{
  "model": "contrastive audio-text model",
  "dataset": "synthesized solo parts of chorales (CocoChorales)",
  "train_examples": 39062,
  "time_shift_ms": 50,
  "n_mels": 64,
  "hop_length": 320,
  "input": "log_mel",
  "spec_augment": true,
  "win_length": 512,
  "tokenizer": "word",
  "vocab_size": 56,
  "loss": "softmax",
  "embed_dim": 128,
  "encoder_arch": "resnet",
  "encoder_norm": "batchnorm",
  "encoder_activation": "silu",
  "encoder_depths": [3, 6, 3],
  "encoder_kernel_size": 3,
  "encoder_stem": "deep",
  "encoder_avg_pool_shortcut": false,
  "encoder_widths": [64, 96, 144],
  "text_encoder_causal": false,
  "text_encoder_width": 320,
  "text_encoder_layers": 8,
  "text_encoder_norm": "layernorm",
  "text_encoder_norm_position": "pre",
  "text_encoder_activation": "gelu",
  "text_encoder_mlp_ratio": 2,
  "text_encoder_head_dim": 32,
  "text_encoder_fused_qkv": true,
  "text_encoder_bias": "all",
  "text_encoder_qk_norm": false,
  "text_encoder_layer_scale_init": 0.1,
  "text_encoder_parallel_block": false,
  "text_encoder_inner_norm": false,
  "text_encoder_positions": "learned",
  "init": "torch_default",
  "residual_init": "none",
  "optimizer": "soap",
  "beta2": 0.99,
  "learning_rate": 0.0012,
  "beta1": 0.9,
  "shampoo_beta": 0.99,
  "eps": 1e-08,
  "precondition_frequency": 16,
  "max_precond_dim": 1536,
  "one_sided": false,
  "adamw_lr_other_params": 0.0026,
  "magnitude_pruning": 0.3,
  "max_steps": 10200,
  "batch_size": 128,
  "epochs": 33.4,
  "lr_schedule": "linear",
  "final_lr_fraction": 0.1,
  "warmup_steps": 2040,
  "weight_decay": 0.2,
  "adamw_weight_decay_other_params": 0.01
}
Rows from block 8 of the audio encoder, named by matrix and row number. Rows with one number belong to one channel. Each number is 500 + 50 x the weight over its row's rms, rounded and kept within 0 to 999. All counts start at 0. Numbers have three digits each. After the name is the row's rms in percent of the matrix's.
# convs0: first 3x3 conv (encoder.blocks.8.convs.0.weight, 96x96x3x3), inputs 0-31, a 3x3 kernel for each
# convs1: second 3x3 conv (encoder.blocks.8.convs.1.weight, 96x96x3x3, transposed), outputs 0-31, a 3x3 kernel for each
convs0.18 101:717677500500523576315453508385509558576500500446508503395541500447500500500465495473573541558511500500506539498474500541461427469535503500500547474390500500499440582506526478586528500391464500500467598488500655540459489528515594516500596526500445500520481500500487469535545448500500445477500615475501500451470500500413445496537500511500500500500576475500500527500473500582500515448445478500567426500593507500501585500611558699500500500500500475500500500500500488500431565559511486533500420500500490465500475420427465462500503500473466477514500497465440500464460556500493500514500559479538485536425557430500544521455500478472500572497500501500603455448500461488500477500500556495502500427500570494497500417500500581566512416455500405469500471501500500464456592500562500582361463473415529501503500554500485500409500597484500356546576572500484438500429560493465500506
convs1.18 105:549500549500551518432500401525532500471464500538500500433500569500477481500376500500618500500500519500462500500545500492508474500532500500500531450495500513548500392500439487590475500500471500500428489450500436428569500494500532504416450439500553500500500500508500500472528563515500500500580500403500496547519500643524500513469436448517500523500500513500541493538500518512544500477455429531535567500500479500443500460500522561500469482500520542500500554534514458500500500541554563418500464500534465413532513516449500517485617537390555536552566500526599534578517508504555500557500544507500489488570448532501500500500379493500559500555530539416455493500482527550500537456545632563431500451466586436500500503452507553528424500486500413500542536503500502490520579482480455515554445547488463503567553500628500439500508500449499463500543457528578500519462479559436611546
convs0.19 089:400525471536541532520500370500530623476500424537500500446387393500500569500500500503598527575500552553469440500500500467418500565496435567526500500482500552500500500452498517513500437473500511415484500500344494500500500472500500441561541509491534540579557542573460500528500500595579500500500379500460526569367500541550500500500500396596460537500500392533493543496500481535500660500500500500476500500550500500500503500500463447536543500448443518481500451500387372421544459545500513500409515565526507500500473523474500469413447509439475462456500500500580501500500495500549574496477535457484500500500492500500571500500553633474516500468430537434420434500489487486528425554508515524520416554642571439419400564494488513525436501476430427493439478500590592563500477500500431538577547445415439442580495500377500500440534500561412435498535439394587579603486427516500500439
convs1.19 093:546500500519477500500533463598500529500532567408623405500500472500575499500500575464400500439587500471500551500425561527440500530495381401493432500500601511417454486487500547386500392513423500500516500500601500431565555500483481442500472427424499541539540510500500506500528500500500521500367323463554490462500500463532539500500526591557500385429411500500481500595530498590534435517384374555518532500541500500443500500490499348506531554602581466539550565459440588500500538500500403527511402500471500459570563525450500417500500500498560435499514574500427501474358510394485500500466565526500555518500500583519500455507497538543512500405489453473564461500457520500468405464499352500448500500466500500500464439473503500500528483596500484452500532502505456425482475471434501500384500500560552455382505497436481500554502500448442500551482500500537505467517497506571439466
convs0.20 093:460471475471566422500471500555500468500477505500500596566547525418560500500470468572421475517569500500588500591459426506475454341500500457500562559534463490500553500375465504498484627677500469431500400463442543624500493447432500485539504422474541536436500477490500441439577655593432427440461415549500442500500564475500500347500436464500455500446471475591500486555574472440500421501478503518460493497500500546500500500500566500552626438512500457508485554566478500500498510500541500508502548500454500429448500396500443461461531541500500500489500568500500548547570568500500445560539555501500500500466545535428478507555502543509568500414500500530535471500476500526500500434500520500402445500558503391364500500431619455656448428500500500400500500500492500500493500509606585447500487500500500544445495434453551597593476500519476507472554500500506554549530528442500511467
convs1.20 104:582542500534440517500509480471465543531524531428513500433500522466473457500572472500565530534568435555520500500439471452522500500442500500482500500448335492561500500584572500583500500500500436437417500573500525490590500434434471439487568460510564559524471585602500406323502475486551500531538500492500489500565454469517458517500500542500500440541496461584666621492616464481379415613563435468500544478570572528500500578500500418500518456527500513500489446398500560445500500545500500593386500490500537483500500540528552500555446478500500500500479524575586500500506439514500488498621515500461456420428500457559500458523426500483466500439499546535458571445490420443502502500481481500624507500500487496640500481500500500497500409494354523500408420444500527503412428430385500521500517500450430500382620461491537578505500545529418531541506548531594629491500569609500535500
convs0.21 103:526509500548449393535472500367530470616501461584500512546453537397500602500568500504500404423500500516500500495459496405571500507511461431534579500500491565477497476500485547500466426500500500393462539599509586563539544520571580473493540638500445500527500526467468540456500512500528458501479511500556500533451500496478434478527500498496500500500519563500597449500519500475500497543500503447500463497394500406500470500521536581494497470500500575500473495480521508500498458503428500500397476437500525500560539539513500554535504529570500366500494632576460500537500500500497500448445500501549432500495500500484500500523534570397564576677575500493487474535500510500486500500428500476516571522500634511525476566518500523500533440434500415417500506500426459530500515500500432500516500500500500609480426574484540500500522429525540533500500493525563397442430529506500631538
convs1.21 095:500472488512559625546500445458500500500467471532500414500394401500472500500434420570364421514500582615568500413456500500439500500500367511500500481500415500423474431435415500544445500549583477379409420618453602412461522500450554457500520500408493500500500500417528597500496415565500500500500560500486477434561496500500580650500500370497451598500500550525528500577500500467500490527500459500500624478500481532438414585500546500529500500482477527547483500455500690349500500500450527495500500528500453474483602415362500500455500516566529500500500556500500415511514500537500469500463626501465493525548422559529500539453519511546500500500574384500453598498537514481466500500500507379389506531536585422473405508472500448505500500584524500474489509532500502572485500499520544500451377575473439560441462537502537484594560558484483479500455544386568500500486423500436551500
convs0.22 094:435500472500501500530483500458501451488448500500500495500425500481500504500492454444500500433535496500359564500535427504469528577436601480500491584580508539425500500519548596600534455500500444500500477500500555434483468515452498508525406500522480500499597528641500500507476501500500483489500569461500500535500549535370402459445507531587530591516514412528398538448527500466475549543397500500450500500500500500438491430459489400522504506500598542453444444566558604583525367543478507500436390628389570443452502500500534502446500600500500486500403519539500556500529476518483618534500459577534556524550500395459455478524459506487500457627500564544500500470500526455500500591500417587500577411472500533642441494459594476500473434491500500475500435573545500532477500361457419483402587446554500500542500500492525500500500363584516500552500441563571486502400500500500462504
convs1.22 097:403580546500500500482496523510474551464564456456500500500500500500542547558583500542500602443456424500500417480500423529500434563467523490500500508512538471451500500500459467549506470570500415500470555529500591500550597490516465452549545500337390529532509500601452330500500500452500525450474500474631534500445443500500480558500500654500555578433371455477500480500502432460500513605474466495500500500528576585500500500430536469514555502500500603621504431474384605541386524467587503500500405500528496511500500500516424500500500500477500451539393420525500500540453544584500500494500500483451459500478500500528449529500564500488500434482500396644500495486500500493525461525417508537474500500471532500500412500500398500542467579499584500484500506536500676557524500439500500537497539451457429500500481500458493500448378500500500502512500463436606503500500458404495487450
convs0.23 102:529561581500500521500500401542564345460431574660560469526500548500498480506480500451481535500367500527535531564490500500500499559591487500455465500463515544406480500500452503500500605500556500471467500500633465471427588601518469500556452468379500527588500500531506454470470486460449500500487412497447480500597549476449500397522440391515402473500507449500420500390529452515532500505607500507366500446519587427553500500500500482446476457404500437528611385462500500500500500459500450524500470500555457540433502509570461482455431500470535514510573526396479464500489503545586506500457551489500499486529474509449468500465593528500500477520470500493512465616440486542500500500468500469524531459575446536466434516500500396500580500500559438500525500500552478501501500450448561524533515548500500546510500417523500500500500508435500515500516502500500481533536441467580500564
convs1.23 096:524529547456540512550554518500489535500526453500414383660525579557500500500485500600449500500500500500402500500511574392536500500386421500500500473517477477500453500516413500511464500500500456500500500510614558425508510421450424547447500500489546500508498518481473474500540438500500456596500613493500500500500500544529436614525528548546465595614474500513556500500500435505434458551378464528438491500618558536601466500411514533500528438500496461562510545500500486562460426432549500442428441556500598522445500529500500500500500500587500500419500500459500500500500500500625500535531450530500512444499443500565535500471425500500524516549538500537495500518500540500500439507492500482417529500500500470520500501512474368538447500558500515474410500429500500525509471404500420455441480414500572454545500510500537601513370597552308500500586517500424500500588502455481482482
convs0.24 102:500500500443500546449476579505498500500510500414470500472500500571443532500521449578498487500563431500423389500500501595447500381579500448500500500470448510499460440465591500500500438500572578502500450500403479575504463511500452550544500500552455500500577436491495478500523500619480492500500469500440498555500389570433500601500480500500491500428500500443488469485522494391499496578408500500342459467500432554500550500500468500571554500466503500442500549500600500480444531577539500536500500500500500514500474500501617500500500451492358541500572494500500409475401511614451498490511500500569500480509470571500619500618545473592407493526425500439500550419500500408529500581522437518432500500500609500500500471505451536483500513500618467500502500500492580500500614500486509513554442484500500421500508317515578413467500500500500424409500500500498500505443544500500500500
convs1.24 097:494500500509500500500500565500501483500543488500500666379520505530500466460533478381436431537500500569500465478437461500538500545460500500522531551500563514512475500467579637422517500536500500450500494460577541441507500462500601611500406382502500489420559490378474500500584485500562401612500500578500500494508504473413500526515473546415544500558499439446427456539405549445558553454500503500500500554475442495500471500500486456501476477464393518500500510500414520500611507444553500552500500500500517500536591500500500455496549562500602541449406500500500495471465500466501604456457562644525575510500449500538435451509602485582500479510519482515444500500552479500500500481531514512528519348523496500500519567589577563581530511472519500630576567561455492417500500500571451417500500500528500515500505514500463504500415659500656399443591474556590392551590472505500498538
convs0.25 098:418514446424490487500450628500545537536500467440500562504500468506526372500500500542500500521469564585457464481500588566523432444408500500500500479500500495500500500434499395500459500500500531558482458492643560573516566553412423500527601694599500492500491494500472500427470473541500500495560500500546500543500520487421500500500434620507473499500447453500532500612472489500544563442500445438430500509564500561500500557491583500500500456500528567519500452549440500500407617500552622513500500426500438446500500470609500467500404524533363525500500517502408553445343435500454412515577570475597424395507492601450551531488490500500500500513500441494500550500500553500500551446394500514381500500535553481529646542500410448500581514537397561438499500437500605330375415500500536520451500500438464391500500538500500528503511500497500429454496560566517545465500591538558548513
convs1.25 097:521561500500428553342459468500606500468500500543516500426487503574500341537396477500500500570600527496432426430500531500542500470531500503500566636587500455425500461500483439500500577500511497354554500466466599547411560500500500459529500413555603450500541500525500432421500648418514500500580463579505500455462500450541500500475500500554518564488614533500589503514364500416500514423527592500500479500500438487500373500489499500531500504500480500490500500548501555518521550500500501500500447611495550500513500621500500500500502440500567500464570479500425474622428500497500503500495500448532419410456500466500500490500380518396458500564534500464572559500453443524523500518500500488428435487500492374516490461545627448467500475450500500458500473424484512505500457569387470500514448500500368500500526500464500473497500453526505423528471500528478531500603586500486481610
convs0.26 097:624544566496500534483500492436493549459439455428415500381431493500500540499485417438489455546489500536576552562500489488500520379500500579554460568500500482500500521500500500540500500485363502512500500557500500506476465565492468460469517500487404500407520566500512624535500565425506442500414556535551559517478539500481399396514500504500430500582500472579500523532500443624510521346482474463500586584510500383515550509556500443520500500601491500481578496491533511585500580500600450443500500429511487500506490614555500530500541500512500500500530541519390418549433500500494500500451465470420464500450393500598466551500477500502449517500485579358500530505551500500500471560496534422500500533494407421475500490525413500567569453517499439456500447378507437463515531465500458460494500550450418581501470478658457572500504642453500612500437460462511628465500617534478427546
convs1.26 094:494469500440500535538578502455585436609491441515533500528493500450433529500468548501438418485500493500586500550534500500500543524465471484523481587500500473489500500412495559399439542500500500500453601500489421500439500500441535400452500489421500469486391545457623500535487522500529468500473581456500500590557448498500458500471539500649500473489396473477427500560518565500540500500500425541550510498513600532407473525566500557445500445500500515500377381510555530500500500474415441438547500424598500502408573439500521488437500500484505540500500425500443437500521492500432454500558413488616572469500500487401529456498526445443591500478439500443500595500472500468500505524425500481500500507500485450571437470438393500500500625500589447506437500495558500526500500500502500500500454520500512500460405402506560500500500399521522566371575439464561503532500500420486500416
convs0.27 090:500500490479500500503500500500500500500501612455463432517500483500424508500398355500504599402529396548566550500500475552500459456417483538441557452500461464534500553500500500435493431500454500436561528456493439500440512650527527487500536500500365473475500559500500500489443500648429500478500500538604500500414500486500541599508574500496500488500500452428449399500476500504500500500500615491615496403500500500500589548611500451500500500480535500500500507500508500480466500492400628595511465500496500500468500385500500417475454500494460503500541486500499500501500614424528434554500500523515354500607500458434448500535500500456465411515500660577503500530585486500361424446500386584560500473500455500631500386454500500564485500497610500447393500563588642676403500500527500530443500500603500516551500500449457446562504487501410440549500477500495495500515540528403494500
convs1.27 099:500448566446603442495424500481500500482500500500500550500500444601524500496456520477425497575445587500522525555501464500529414484560559496645533474493481549595583491431463527443500531500500500432421409500443512500510487407500500539500448492558488340500500631500563452476521500593499500565460500467500500500545554500472500471500508401500477436500476482504500515500511500497340500599455512477449654459500500500449405605481500500429413500472517493463421525508504392521446500500537505416500500601557500500523400427535500490452500500525500500616503500423496458435533524500561487540500500500474529548500436435407500407517393463500500473415495490548562507442374585540524500470477497500461500500429500509500477500412500534500503500459462548485500466498465478454436448595410433500569500500414500500500536466453500404502467573505501500462561500513620479500455500480500600468
convs0.28 105:500492510448472520500476551456536505557400500484467528500502527461430445509424500529500520462507498500504498530550500500500500475500468612599617408538495535600500432538439458510526432535500500464500546437384542529611471523500500500536442482421500418399511501470500500464478572409500456438453555500500526430500520507644498500500500390454505507559481588500500500613468482480464500500599375500396604489581588598545556493500441496615492500500550500420500500568410526500498500500500482448438457517491493411555500470485413497440500507500500444353486440492473436500494474500500491573500500462462552478440500525481557443500488536485500439506533500420500449511492430500600500500614637530401413500532500412500446458541500480500540500538447385500557500467543451500555423429500500499505500500510500500515492454500365523500500489500499500629489476564458539438500437529532566500
convs1.28 114:500421418463533615551565519587571500574530474500466509500475392551467500530500443500498455432500500500514474445500483508474453410530457538573500530574515500428470375480397484511479501378462430465546500500500500417447500500438485482467505500565468500548500551500442471559500597484496508567463449454561587500566401500478515437500490427516469500411618491500502519452486428565479500458492431536500419500447541388508500541518500544524470376500576500460432554615572500502500500410511509574500456450409571519450442484582525447500528500566500504580438567500500540437433509477522500497527566434500506546491522350500500500522539543552450500500556583472431500601433531466428581492496489476480432386527421451500521537532576500554461564500500605477406545491431500533449496496500500502384607500496534500555492610500419395433406500489588500500500455579541623530430502489526500497
convs0.29 099:500530500473481477485529500500548605500367500496482472497500570528423450586569568485409500500500465500581634500413427500545488500534485427406507479500500467431391534524515468518607612500500452575515500500469500576494521573536511553500458554453498389462479537500500500487500533493459506542460609403500422554436499500500447412500500570579526451500578632453565527369472508500500500523462546506532534500533525500500443500428461500668387500514508477608469592646560436535500500531500500500596469490475464619517492500500500500420449566500449531415512500449500438479500406500478500500547569603500510531627451506461439421500424475558500502493544483559419472394504477500500500475460531522396618547480509500452500506417449451514463500500500537441499504500500500557508600500544536500500540643491454535416460500520500641460419439538498513505443500496500500500500493546500472500
convs1.29 103:500524440512500509520455590500568575500511495499521496455500456540500445412500500452400442514429426493576500481500479499628500500500456500577571520498500595569627550500573406500518500510500463444486485525500422500463500500431500500438500497578460494465500449500500445500500500500542421500511500500513457500487500438414500515500432591500500596500486433522500500500416548403449500431500500612500442500500470500532565469500406572487500500432489458459500414436476406500533388503634592475496472500583506525469451431467500500487500420463500384577500464517559500500559500430496570417500500453446500500524500500500500500500495630500555528457519534417500500485417470500500476436500474500545407500500420518500522554432434428500500500500515500500476524426545500478500547500500461506500505561552500588441494500575483480500500412534500534601441500603500487484500516456512535465
convs0.30 103:481500563500566491500541484514500422500500444463408447546533500535493441625503561500468500635505447500496429500434432500416466500439532439500402500466474500446565418500547568555511566632538516565500534490512539579500594520486567436436453500422364538500500500517435490555500484500500512500500418471589500444417500548495500593475500456500500453482500500500486531545586500526405544537502500500480500441500569500445546464500560412531501463530500483500500448421484475403500526580463558483521433435493507500526495480500446489316486500514545581508570438500417509497480492500424489473564527524500473500468580530512456500500463500509513462500366472500500541500534500468549451500500552558441531491440500532404500597509437504500529536537549500435512500500415475500500500596470500463546455479497500504423500547695456500500489476501500500535478461500500536473454500500468347381
convs1.30 111:500500500514388504542549496406368515403500500500490494423629500541496500500500436532432571495437483566500477443345459504461466526615500438500500500500624585562513506433486416512500363428523500500480537447500500469484500506474527500522500584525500500441502501552500444481494477447409453500431527669393570506517500500500626475448559559531500500491500465500599413500489500504464534439497535480500439572500522545458463447508545456367456536500467528500396470497508500461361682517452464481500529372433361481530512500421500500550500500538402500614500501492500493539398508461496471454545540543500500506500520454500465500487493600490453500480500549500500471544574500500500456500500490455512440500500500507485595500453529520413500437413481500504624452454575500483500548500548500500449500440500523595524500500583583489399483620520539575438622557596463500478435500500500459482
convs0.31 096:546430500529551500439419519500447500500570464500542561519536445390458500499452500500500535500511569601499485489588500376427451639570576514550595422512500500500491500564481500540516443453500500517500442585579500500577481500500500408500556528511548500512636533483445578419416500500500500523457458512534582428422437422500500373518500502459496485500520497455500467500391491375500602617550500500517557500428410399509532540492458525543598452360455534460566462568500489429448465573492461482504578451500590570595470387399572550500500522500552448524492467533500608513500500534500460549500498500500500464425500473500568500515483500476500411467476500500445544383500500512491494461500518500500394481574593469511483574500573418368413477425492482500528486446500547387500526504500503447500396448425560500505595500534458424500538462500398500392515509481531500500500500500500500508
convs1.31 098:500559517559500540465500527484500425483478635470598457503500500572485413500592400481500524585500460491685544586501500624410500500500452504472430558474500379500502569472496500500588500409467535500500517595500500500582480592500502462412500500399500423500534506498409500570500446534429566542444421500542560554672587500500500504500500604500529497415379454475459517500428483510537478366406409584586580433355625500400410500472412423500609495525500500432554500500441413610500578425500500500404462500550500500461500515499500441442518437472418525557539556508462500500500500502530415449507394500414486587500500500584536500500416500500577500518499500500500428500320500535479515469456500570615500426519529430500571439399500580542500500559500464500411500478518439601414500445539477500516548502476500500517504529480500452479404597500460500610460500456500549527505531546500500612
convs0.32 099:523557413587511530412573502500500501500559500395500500564429444509500462601509557482428541520500547550593500529639466436500417500500590493500500518537535522582413500509581535500500516476500467454523502500554464500535593500519500533489500654506500567544473453476514500500505433500499498594432563532500555509500598500562424512500366500500500488514599408409400471568462501500433500488441434608500429575540510402465507561500471442424523492500396517500500595500500450500553477497465535465500525500500500474381500559401361409445523504497437581450494391545500565412628499500440500500524440539500500514500550503489500500518688445521484458430500483535505500507500500635530555530500513662552592512500500469500536565543395500480509522500446528458536500500487500472490500500543496471479500447555500500373530458505517500458512500522442500500500567540500500522559465577500385406
convs1.32 107:583577569444409520411388498482431438500500553500541518395597631500469584500538500463500467544500500500422510417500500500451466500500498450494498471505500482476500478500500500457428481403566500411475520395457522500591500525500487488547500442394402426506445481500500500518463512500428476516587472500550538402500500524500443526667470458500500444476621501500526493523501500368336395550423418544434528510421500481500488394500462395436539508500506494505489449529465547500497438500528455500637661572544590500500481457453467372500500469500500461500492486437500515498402434500574527475475491493500500500500591633528500500446404500500570500527456500517500501500646558426439531500500500526500500500380381418500434577493519525500500423500500526400412534458453497497519548500464500463500500496500416500543500500557500428500493528407500445527593516500547428546544598500499493425
convs0.33 103:388583500418555443437500611500372469500429500500500593509480500468500404500428500500485455500564567441483533500528500500420496585502384500479439541518500403500555611465499500500574523635490435459500435506494500335515519507534600577447500500500500500443415536500500500500453482462431500500500500480515440475423500500500557514477562473500442499538500500476594527500500473550420442472520500514500486500438420500461530465500471500500513497551555500500393476500413554472500517519383500445500473500478493430500421487570508500469445406500612481565487490515445500467500500413456468525500512509597488472500611343540420500500521554479500500534596420500500500586479485501547500500590500488413583500500490386475450623430408500426528462455476446433480552394603589482500500500392554487500637477500436573382489557618500566509512613537540500500538500489578500412516428500518500500
convs1.33 096:500438492534500500551420500458500509455594500500586501589500500482516500517602500495500472515436521433500572500500599384500500524436431474507500520502457500500550472465491500560388589575448500636500399576585440500496420452476560499500484452491500426498550500500445461511493488500505500622500395569500563589586400550432513500487581536570548500496377518500500500427581553675645354500500598494500428563542572500500436393500500500433595556475539582500500487500500470537500586431544467542631506526500500500494500500594516500500398621503500500500500437500500472507500500488518439428527573574500476447561540516469574551554526530447537500474500605518428631500576500500396474510500500558447583500444558500500557487500500645500500457500519495500540505500525504429478558542435500500500521485500451500453441500525541469478510436589500460669483441463500495473425539557437565577
convs0.34 096:535593518500475479436500500526513501446500581500471500500500531500500520559485500500500500578477500562579444403313278558500500588487476500509452383433467500500500596590493500513500651500525500469474500500532531509500500552447425500527500627500421456500547442485518465477369500513505553465506447546503530478500454500426555505369582577500524500492559500397531500477511486500517422500497552500383500442536482500451457505617476500500474657500500460500500481500500484500500498500500592492500500502500404500411500449544500500500563500567540500453432521500560698500500500489420414608511429553465573508449511390487500435419493493635500569402500500509466535509500470493500427422500606500506516500500523556538457561599500500584550455500500500459500574414520525435532554459500544500607497448424530495386500532499468525477467473486571534519526500554500451500405543500488500560
convs1.34 104:500475546437500500511543500500500500500589428515500493500521432615494500397550500500500503500500500500500500489580478500608516460519458500495544409420445395398476509500416436500485551439504549370446454461518445500446484527500500457453601540500499500500495571500533442500531500475449427563570455500484549500542590478472512520500500428500405557462474501527517500500500500500589509500435500500480444553500534436463414682520500500452468525452500560561659461498500508420446500500546588424500485531569475436500453500500500512486500500460625555387573500500500554592500432367544500495500500399463500464500500481615537502525523557453487500582500500524611464428547457661525462440523356559431337471517500557480500478556488519500503500437592570500500496393500420461522591441395500496414461539500546363488524458466598490500500500500488516500573500500601467453500467500549590593
convs0.35 110:467553493500500529500500500542565524500471397456393512500500478510454553500505500500562500511372500500530601511452500500500443500549538500447500552419459542500475500500449565528493522500539470500500544500500500403506474555500500476439490500544499636587543500559471464544487420384500422500500530529630398428520500386458457534509500497524500466498453460445491446430500508516523500488515458447501500423603506428553600480573428500483500440394511487437500496506500524392386566601505572500500496541500382500500391347461500612537500540500500500501435500500488487550343570607500500500500562459540525407498353500500500539447500500500500370500476419459635544589401539456552450467500466523603500507501500524481524447500500485500521591500425479472523473568456618500476541579500500451458453526500436489500545460500500544448486486477570405584466460524443575500469543500500649500
convs1.35 100:504424576395482500628431528484500500456500482518536500500659500466513500479381487500565508500451534500491460500552497543535476518520566500550482411506480500500517528451500500521500500483500471557500546500431604485471378541487522543643492500361422424475522465515610500542454500394498534428500500500500457500500519463433459403535526603500648481442500435439397500489547476474510456574518500555500500546479500573500579454500646528533505467533500541500524500500500500500574500552390487500423508506500627530546596504435472521467480532481586463535423500450447514500500588500457500500496571589589500500500567516463489486500487439420554553500440517539500500539500510500447561500644483523562535529626500500502592465500553533496567421500526464533435441500500567549562509372524500500538500499535500481474439539420482500591553543443500536544510497500503500545495500532377496571
convs0.36 093:553393500478468500535500522419524484500546418498500500574437509555500440582469500533518575558500540500496456448500500478500540425500475500500500500500573500500500500516503496510500429500500500565434512451500574447500500519500503550544541500474467469623500527500434542673500511626500500430490571500529566383502482409441500437500541500490511500500500465475488559368500447500444500500552497508506563500504516500500485543504481448500461500470500441445500496517671403441422385446463436377359401432500497507500500400481500500500625500575395536453465370500500435540455500500500513458616500500500523500461500416518565500500426500500500500500444554556506581500501506512396500471483500541599487549550500507516430404500500511502557465500542559415455500500571486500569542517471582468500591500413469500593581511484542488480461436539439500530406470593454500500571563549500473471
convs1.36 106:469442601580500535519511481500500490526531450488515521500548445603442500500458319518515500445431573470481500500500559546500479500452500522488500446500498446541500411500543500525548471500443501500500448438524500490548371500500391513494500518418500549531466500481524478500423555468500496533457500500472516474500500492500492447518427457541497520391500470500534629500500500484446523506514571501533445487437500500500430500470501457500500500500664474500500456468500561407408552441355563403427500540500500500570500534500463500533500554413516465500487533500510500538486465500431547453576450435500569444500561500478521513427500500500500492500572505480410532520500500500500529500500500500528418501477500306420404492500500500505500428500500529515500500448468500531466500520497500440500518443491500508500500419500612479491427527500500471508494515477521510500455432458564458494
convs0.37 108:500489590483547591500500500458522470457499476500500500464562394500493524541500534512500500474461597447522528527500453500446500500500552481448500502500439500500412466540449590500500500467413500605588500504558491500500366536451612481500466395576425524510500485510437557501458488500500536500500500566614500434496403531473524475458564500484567402493329383508537555477368545559408500551396500500495500648500500432590585500569500420538517500538500476500484500472500500465500573500539497541500460414536549521500549560484450545545500600500500410530402523500468536584505500549437500532500498500535511511490472500500500500545464575452406524500605500432500532500406556511476470442499468500568548500432595500500506498540520443546500500628477500423500500390559627681500500485439443485560480459485500530574495500554478524426463545401492526500523500514450549537500500541613500529
convs1.37 100:480399451555497500508443540500500500500500500477527471500500500500418513614476500500500535500603500496557500472500431531500464500500500498483480422568430468500548506524515552488500581576500500500559539500500596344407552600500500514449442418605511526411565510413526500547500600500565437602500369439409445493500587532602554576629582506527505462407500487500571443514537547500525500497500473448633526500459504454516521500571488518511500489446500517509500472500315434581617449500500525462603429465494500500419567563552453500500500500500506548486423431443447500471486500589500493500569500500540534536500679473524416435398395500429500543608613500544500480484545441531500487485580500500500573500579500500431500510500438515586569500500478500567456528500458500472459457508526565482493468500500500472442447432488456434500500524548500532501490394472500480383555516464562500500
convs0.38 102:465434461479468590541500556429548560500564500500500490429526535429500527438615522540500503460559494516500433535500437567618513542498519395388653463452524426438472458416561500486500455558652500359579536479500587414498500500580481505574559500456491474500520454467416495476500434528521446502413448435606500490560419597500496563480597500395474548600442555500500508500441486464544500500522500500586549489453488495536480542400489500500500510619440520456478555431535500500512500594537500585500394473500491500500489500405469389480489498620404670529484389529456500500500500407477479449547573433522516500463585539490474497500551571500456500500579500414534500564530528548505416457500583500500513500500500483438500448457500533624500500628381508542475500500500503427426524437466540446417500500540615500556500464446500481500427513500405506373506538533481500482511408500548447500
convs1.38 101:497525516462475479500458500500575422420500496522500500500508619494507493500451450518411552443389478543533361458500500562500470500511377465551482444450486593479532500564394509500443500602500427560448500648500554510471422500500500482442489500438500500560500500608517425453461574500524449582595500443467531477588485500446500386500500452470500561490500449629580533559500459500463500500536452552500553500519470500500509500566460513545500500418577469500501655494519541394500500436473504507535408610541545414527500577559500500524500424475485517596466551532500441553466485585482414440448500506500471438500500498500453529461500459579439663561485500499500548397458523500471492450543562605520450428495587449518510554545566521393562421416500371536475559467500502516455509500412600574474435500481453373509500500399557562421401500462499499545550464500471480510500561458520500516
convs0.39 105:466470545417551524500500489487405419554412517500449510535500498468539422421447647474500500609519516443516500538500500607461500500486500501613500500483514554552500500446414552500500469500500499442508500475434545491479438455558605446493570463500565500415463576581481551500500500500403480557539500500481500508507511478445384482414500524474500533500500497451460507572573475500475500520481497500562500500688461446500486455500500519469422604500485496500464468563502559605500557481544482580394496495549500500468509611500509506549500500500469500631528500475500543500533500542500500477558485500412438480500554427531507550496500507583531456563503521527532424492526495426563563500408500499577513500485432559500521484526500536592476605465522451446545500500574456485571498559502523500547571500415500501500549489500500550500500500469505526486500500521500513501500524572500538424
convs1.39 099:500526500500500500506516530541470500519534500462437475517500500547500500539435477480423500395496540500513413592488622410521519431500436522485478520418500584525500467541452500500612500500456500500588536493589380451509426467414515500504505574506504500500516500500417416500462500500500500500433409540522588511500560556531538469534499500495438460557500500526466500432500638500500460500500488458482487435553440500470500500500510500500453552474500554510595512500500520460546455500500473539517566465500509440609427500532506537468599516416372453553433480486500479500449500624527500524480500500499459500490583554500500500504374529641499500446500500617530430486552500525532508437536500512515501513599439510592500490531481524500585500500500575547500587366500545607490490432500500465500500456570475456518502445500477500535443500458500530495549511500625484500353505581406319531
convs0.40 099:486482551563562500543400500500446415543500527443431576439477500531500534382511500469453451461425519558500397500534539467480486545423500500487500460473439350580609614419500459548500451426528535425546500565428449500500500518471571477469500500464573427490500500460431476460481447500550500500500483500514469516512500500637462500500504521548500517529503527471512500472462451514633473500545597531552500500404500470537500432409591500493482537511500446543500431515583533454500555500515500507512568506492500435386553560585605499563485485500460500505517527514557517557409570463420623500587522500552474523509500598500500500551584448587500500560500500372505557506500442498425498438500500500500442496558500492459500500443538571451500500500437453535452500500462567446546500500500500422512500500537361500500506500420451500500500518380494559485507467488500500491574606500381500461
convs1.40 104:520500583500463458463494500500545500500427463420515436539519492509500623572500483579468476500483505470418500463500422464503526546495462500462500434505500658516500451500500500500500500452625550484516500477391450585481457500436497500575451474455517532490500500410456494500507500508511535545600548500440500500585500520466437500523500432585500490541500438496427500537492500424570500495479486500489500473500500449539414599575500500418484421579598500581502601500533401410546500535406500649500500500500473500460500487500528500568443439500579544575497437464500500510603500428453504626436475500445503535500449435598491560530503538484616500510515404500533520509418499500590582517343455473500458500578500498408468500452519572434521362500470473500455515495405471409516370448500500549484500584586496477585505466500562500500500500483566566671564500389569500553500500434481500544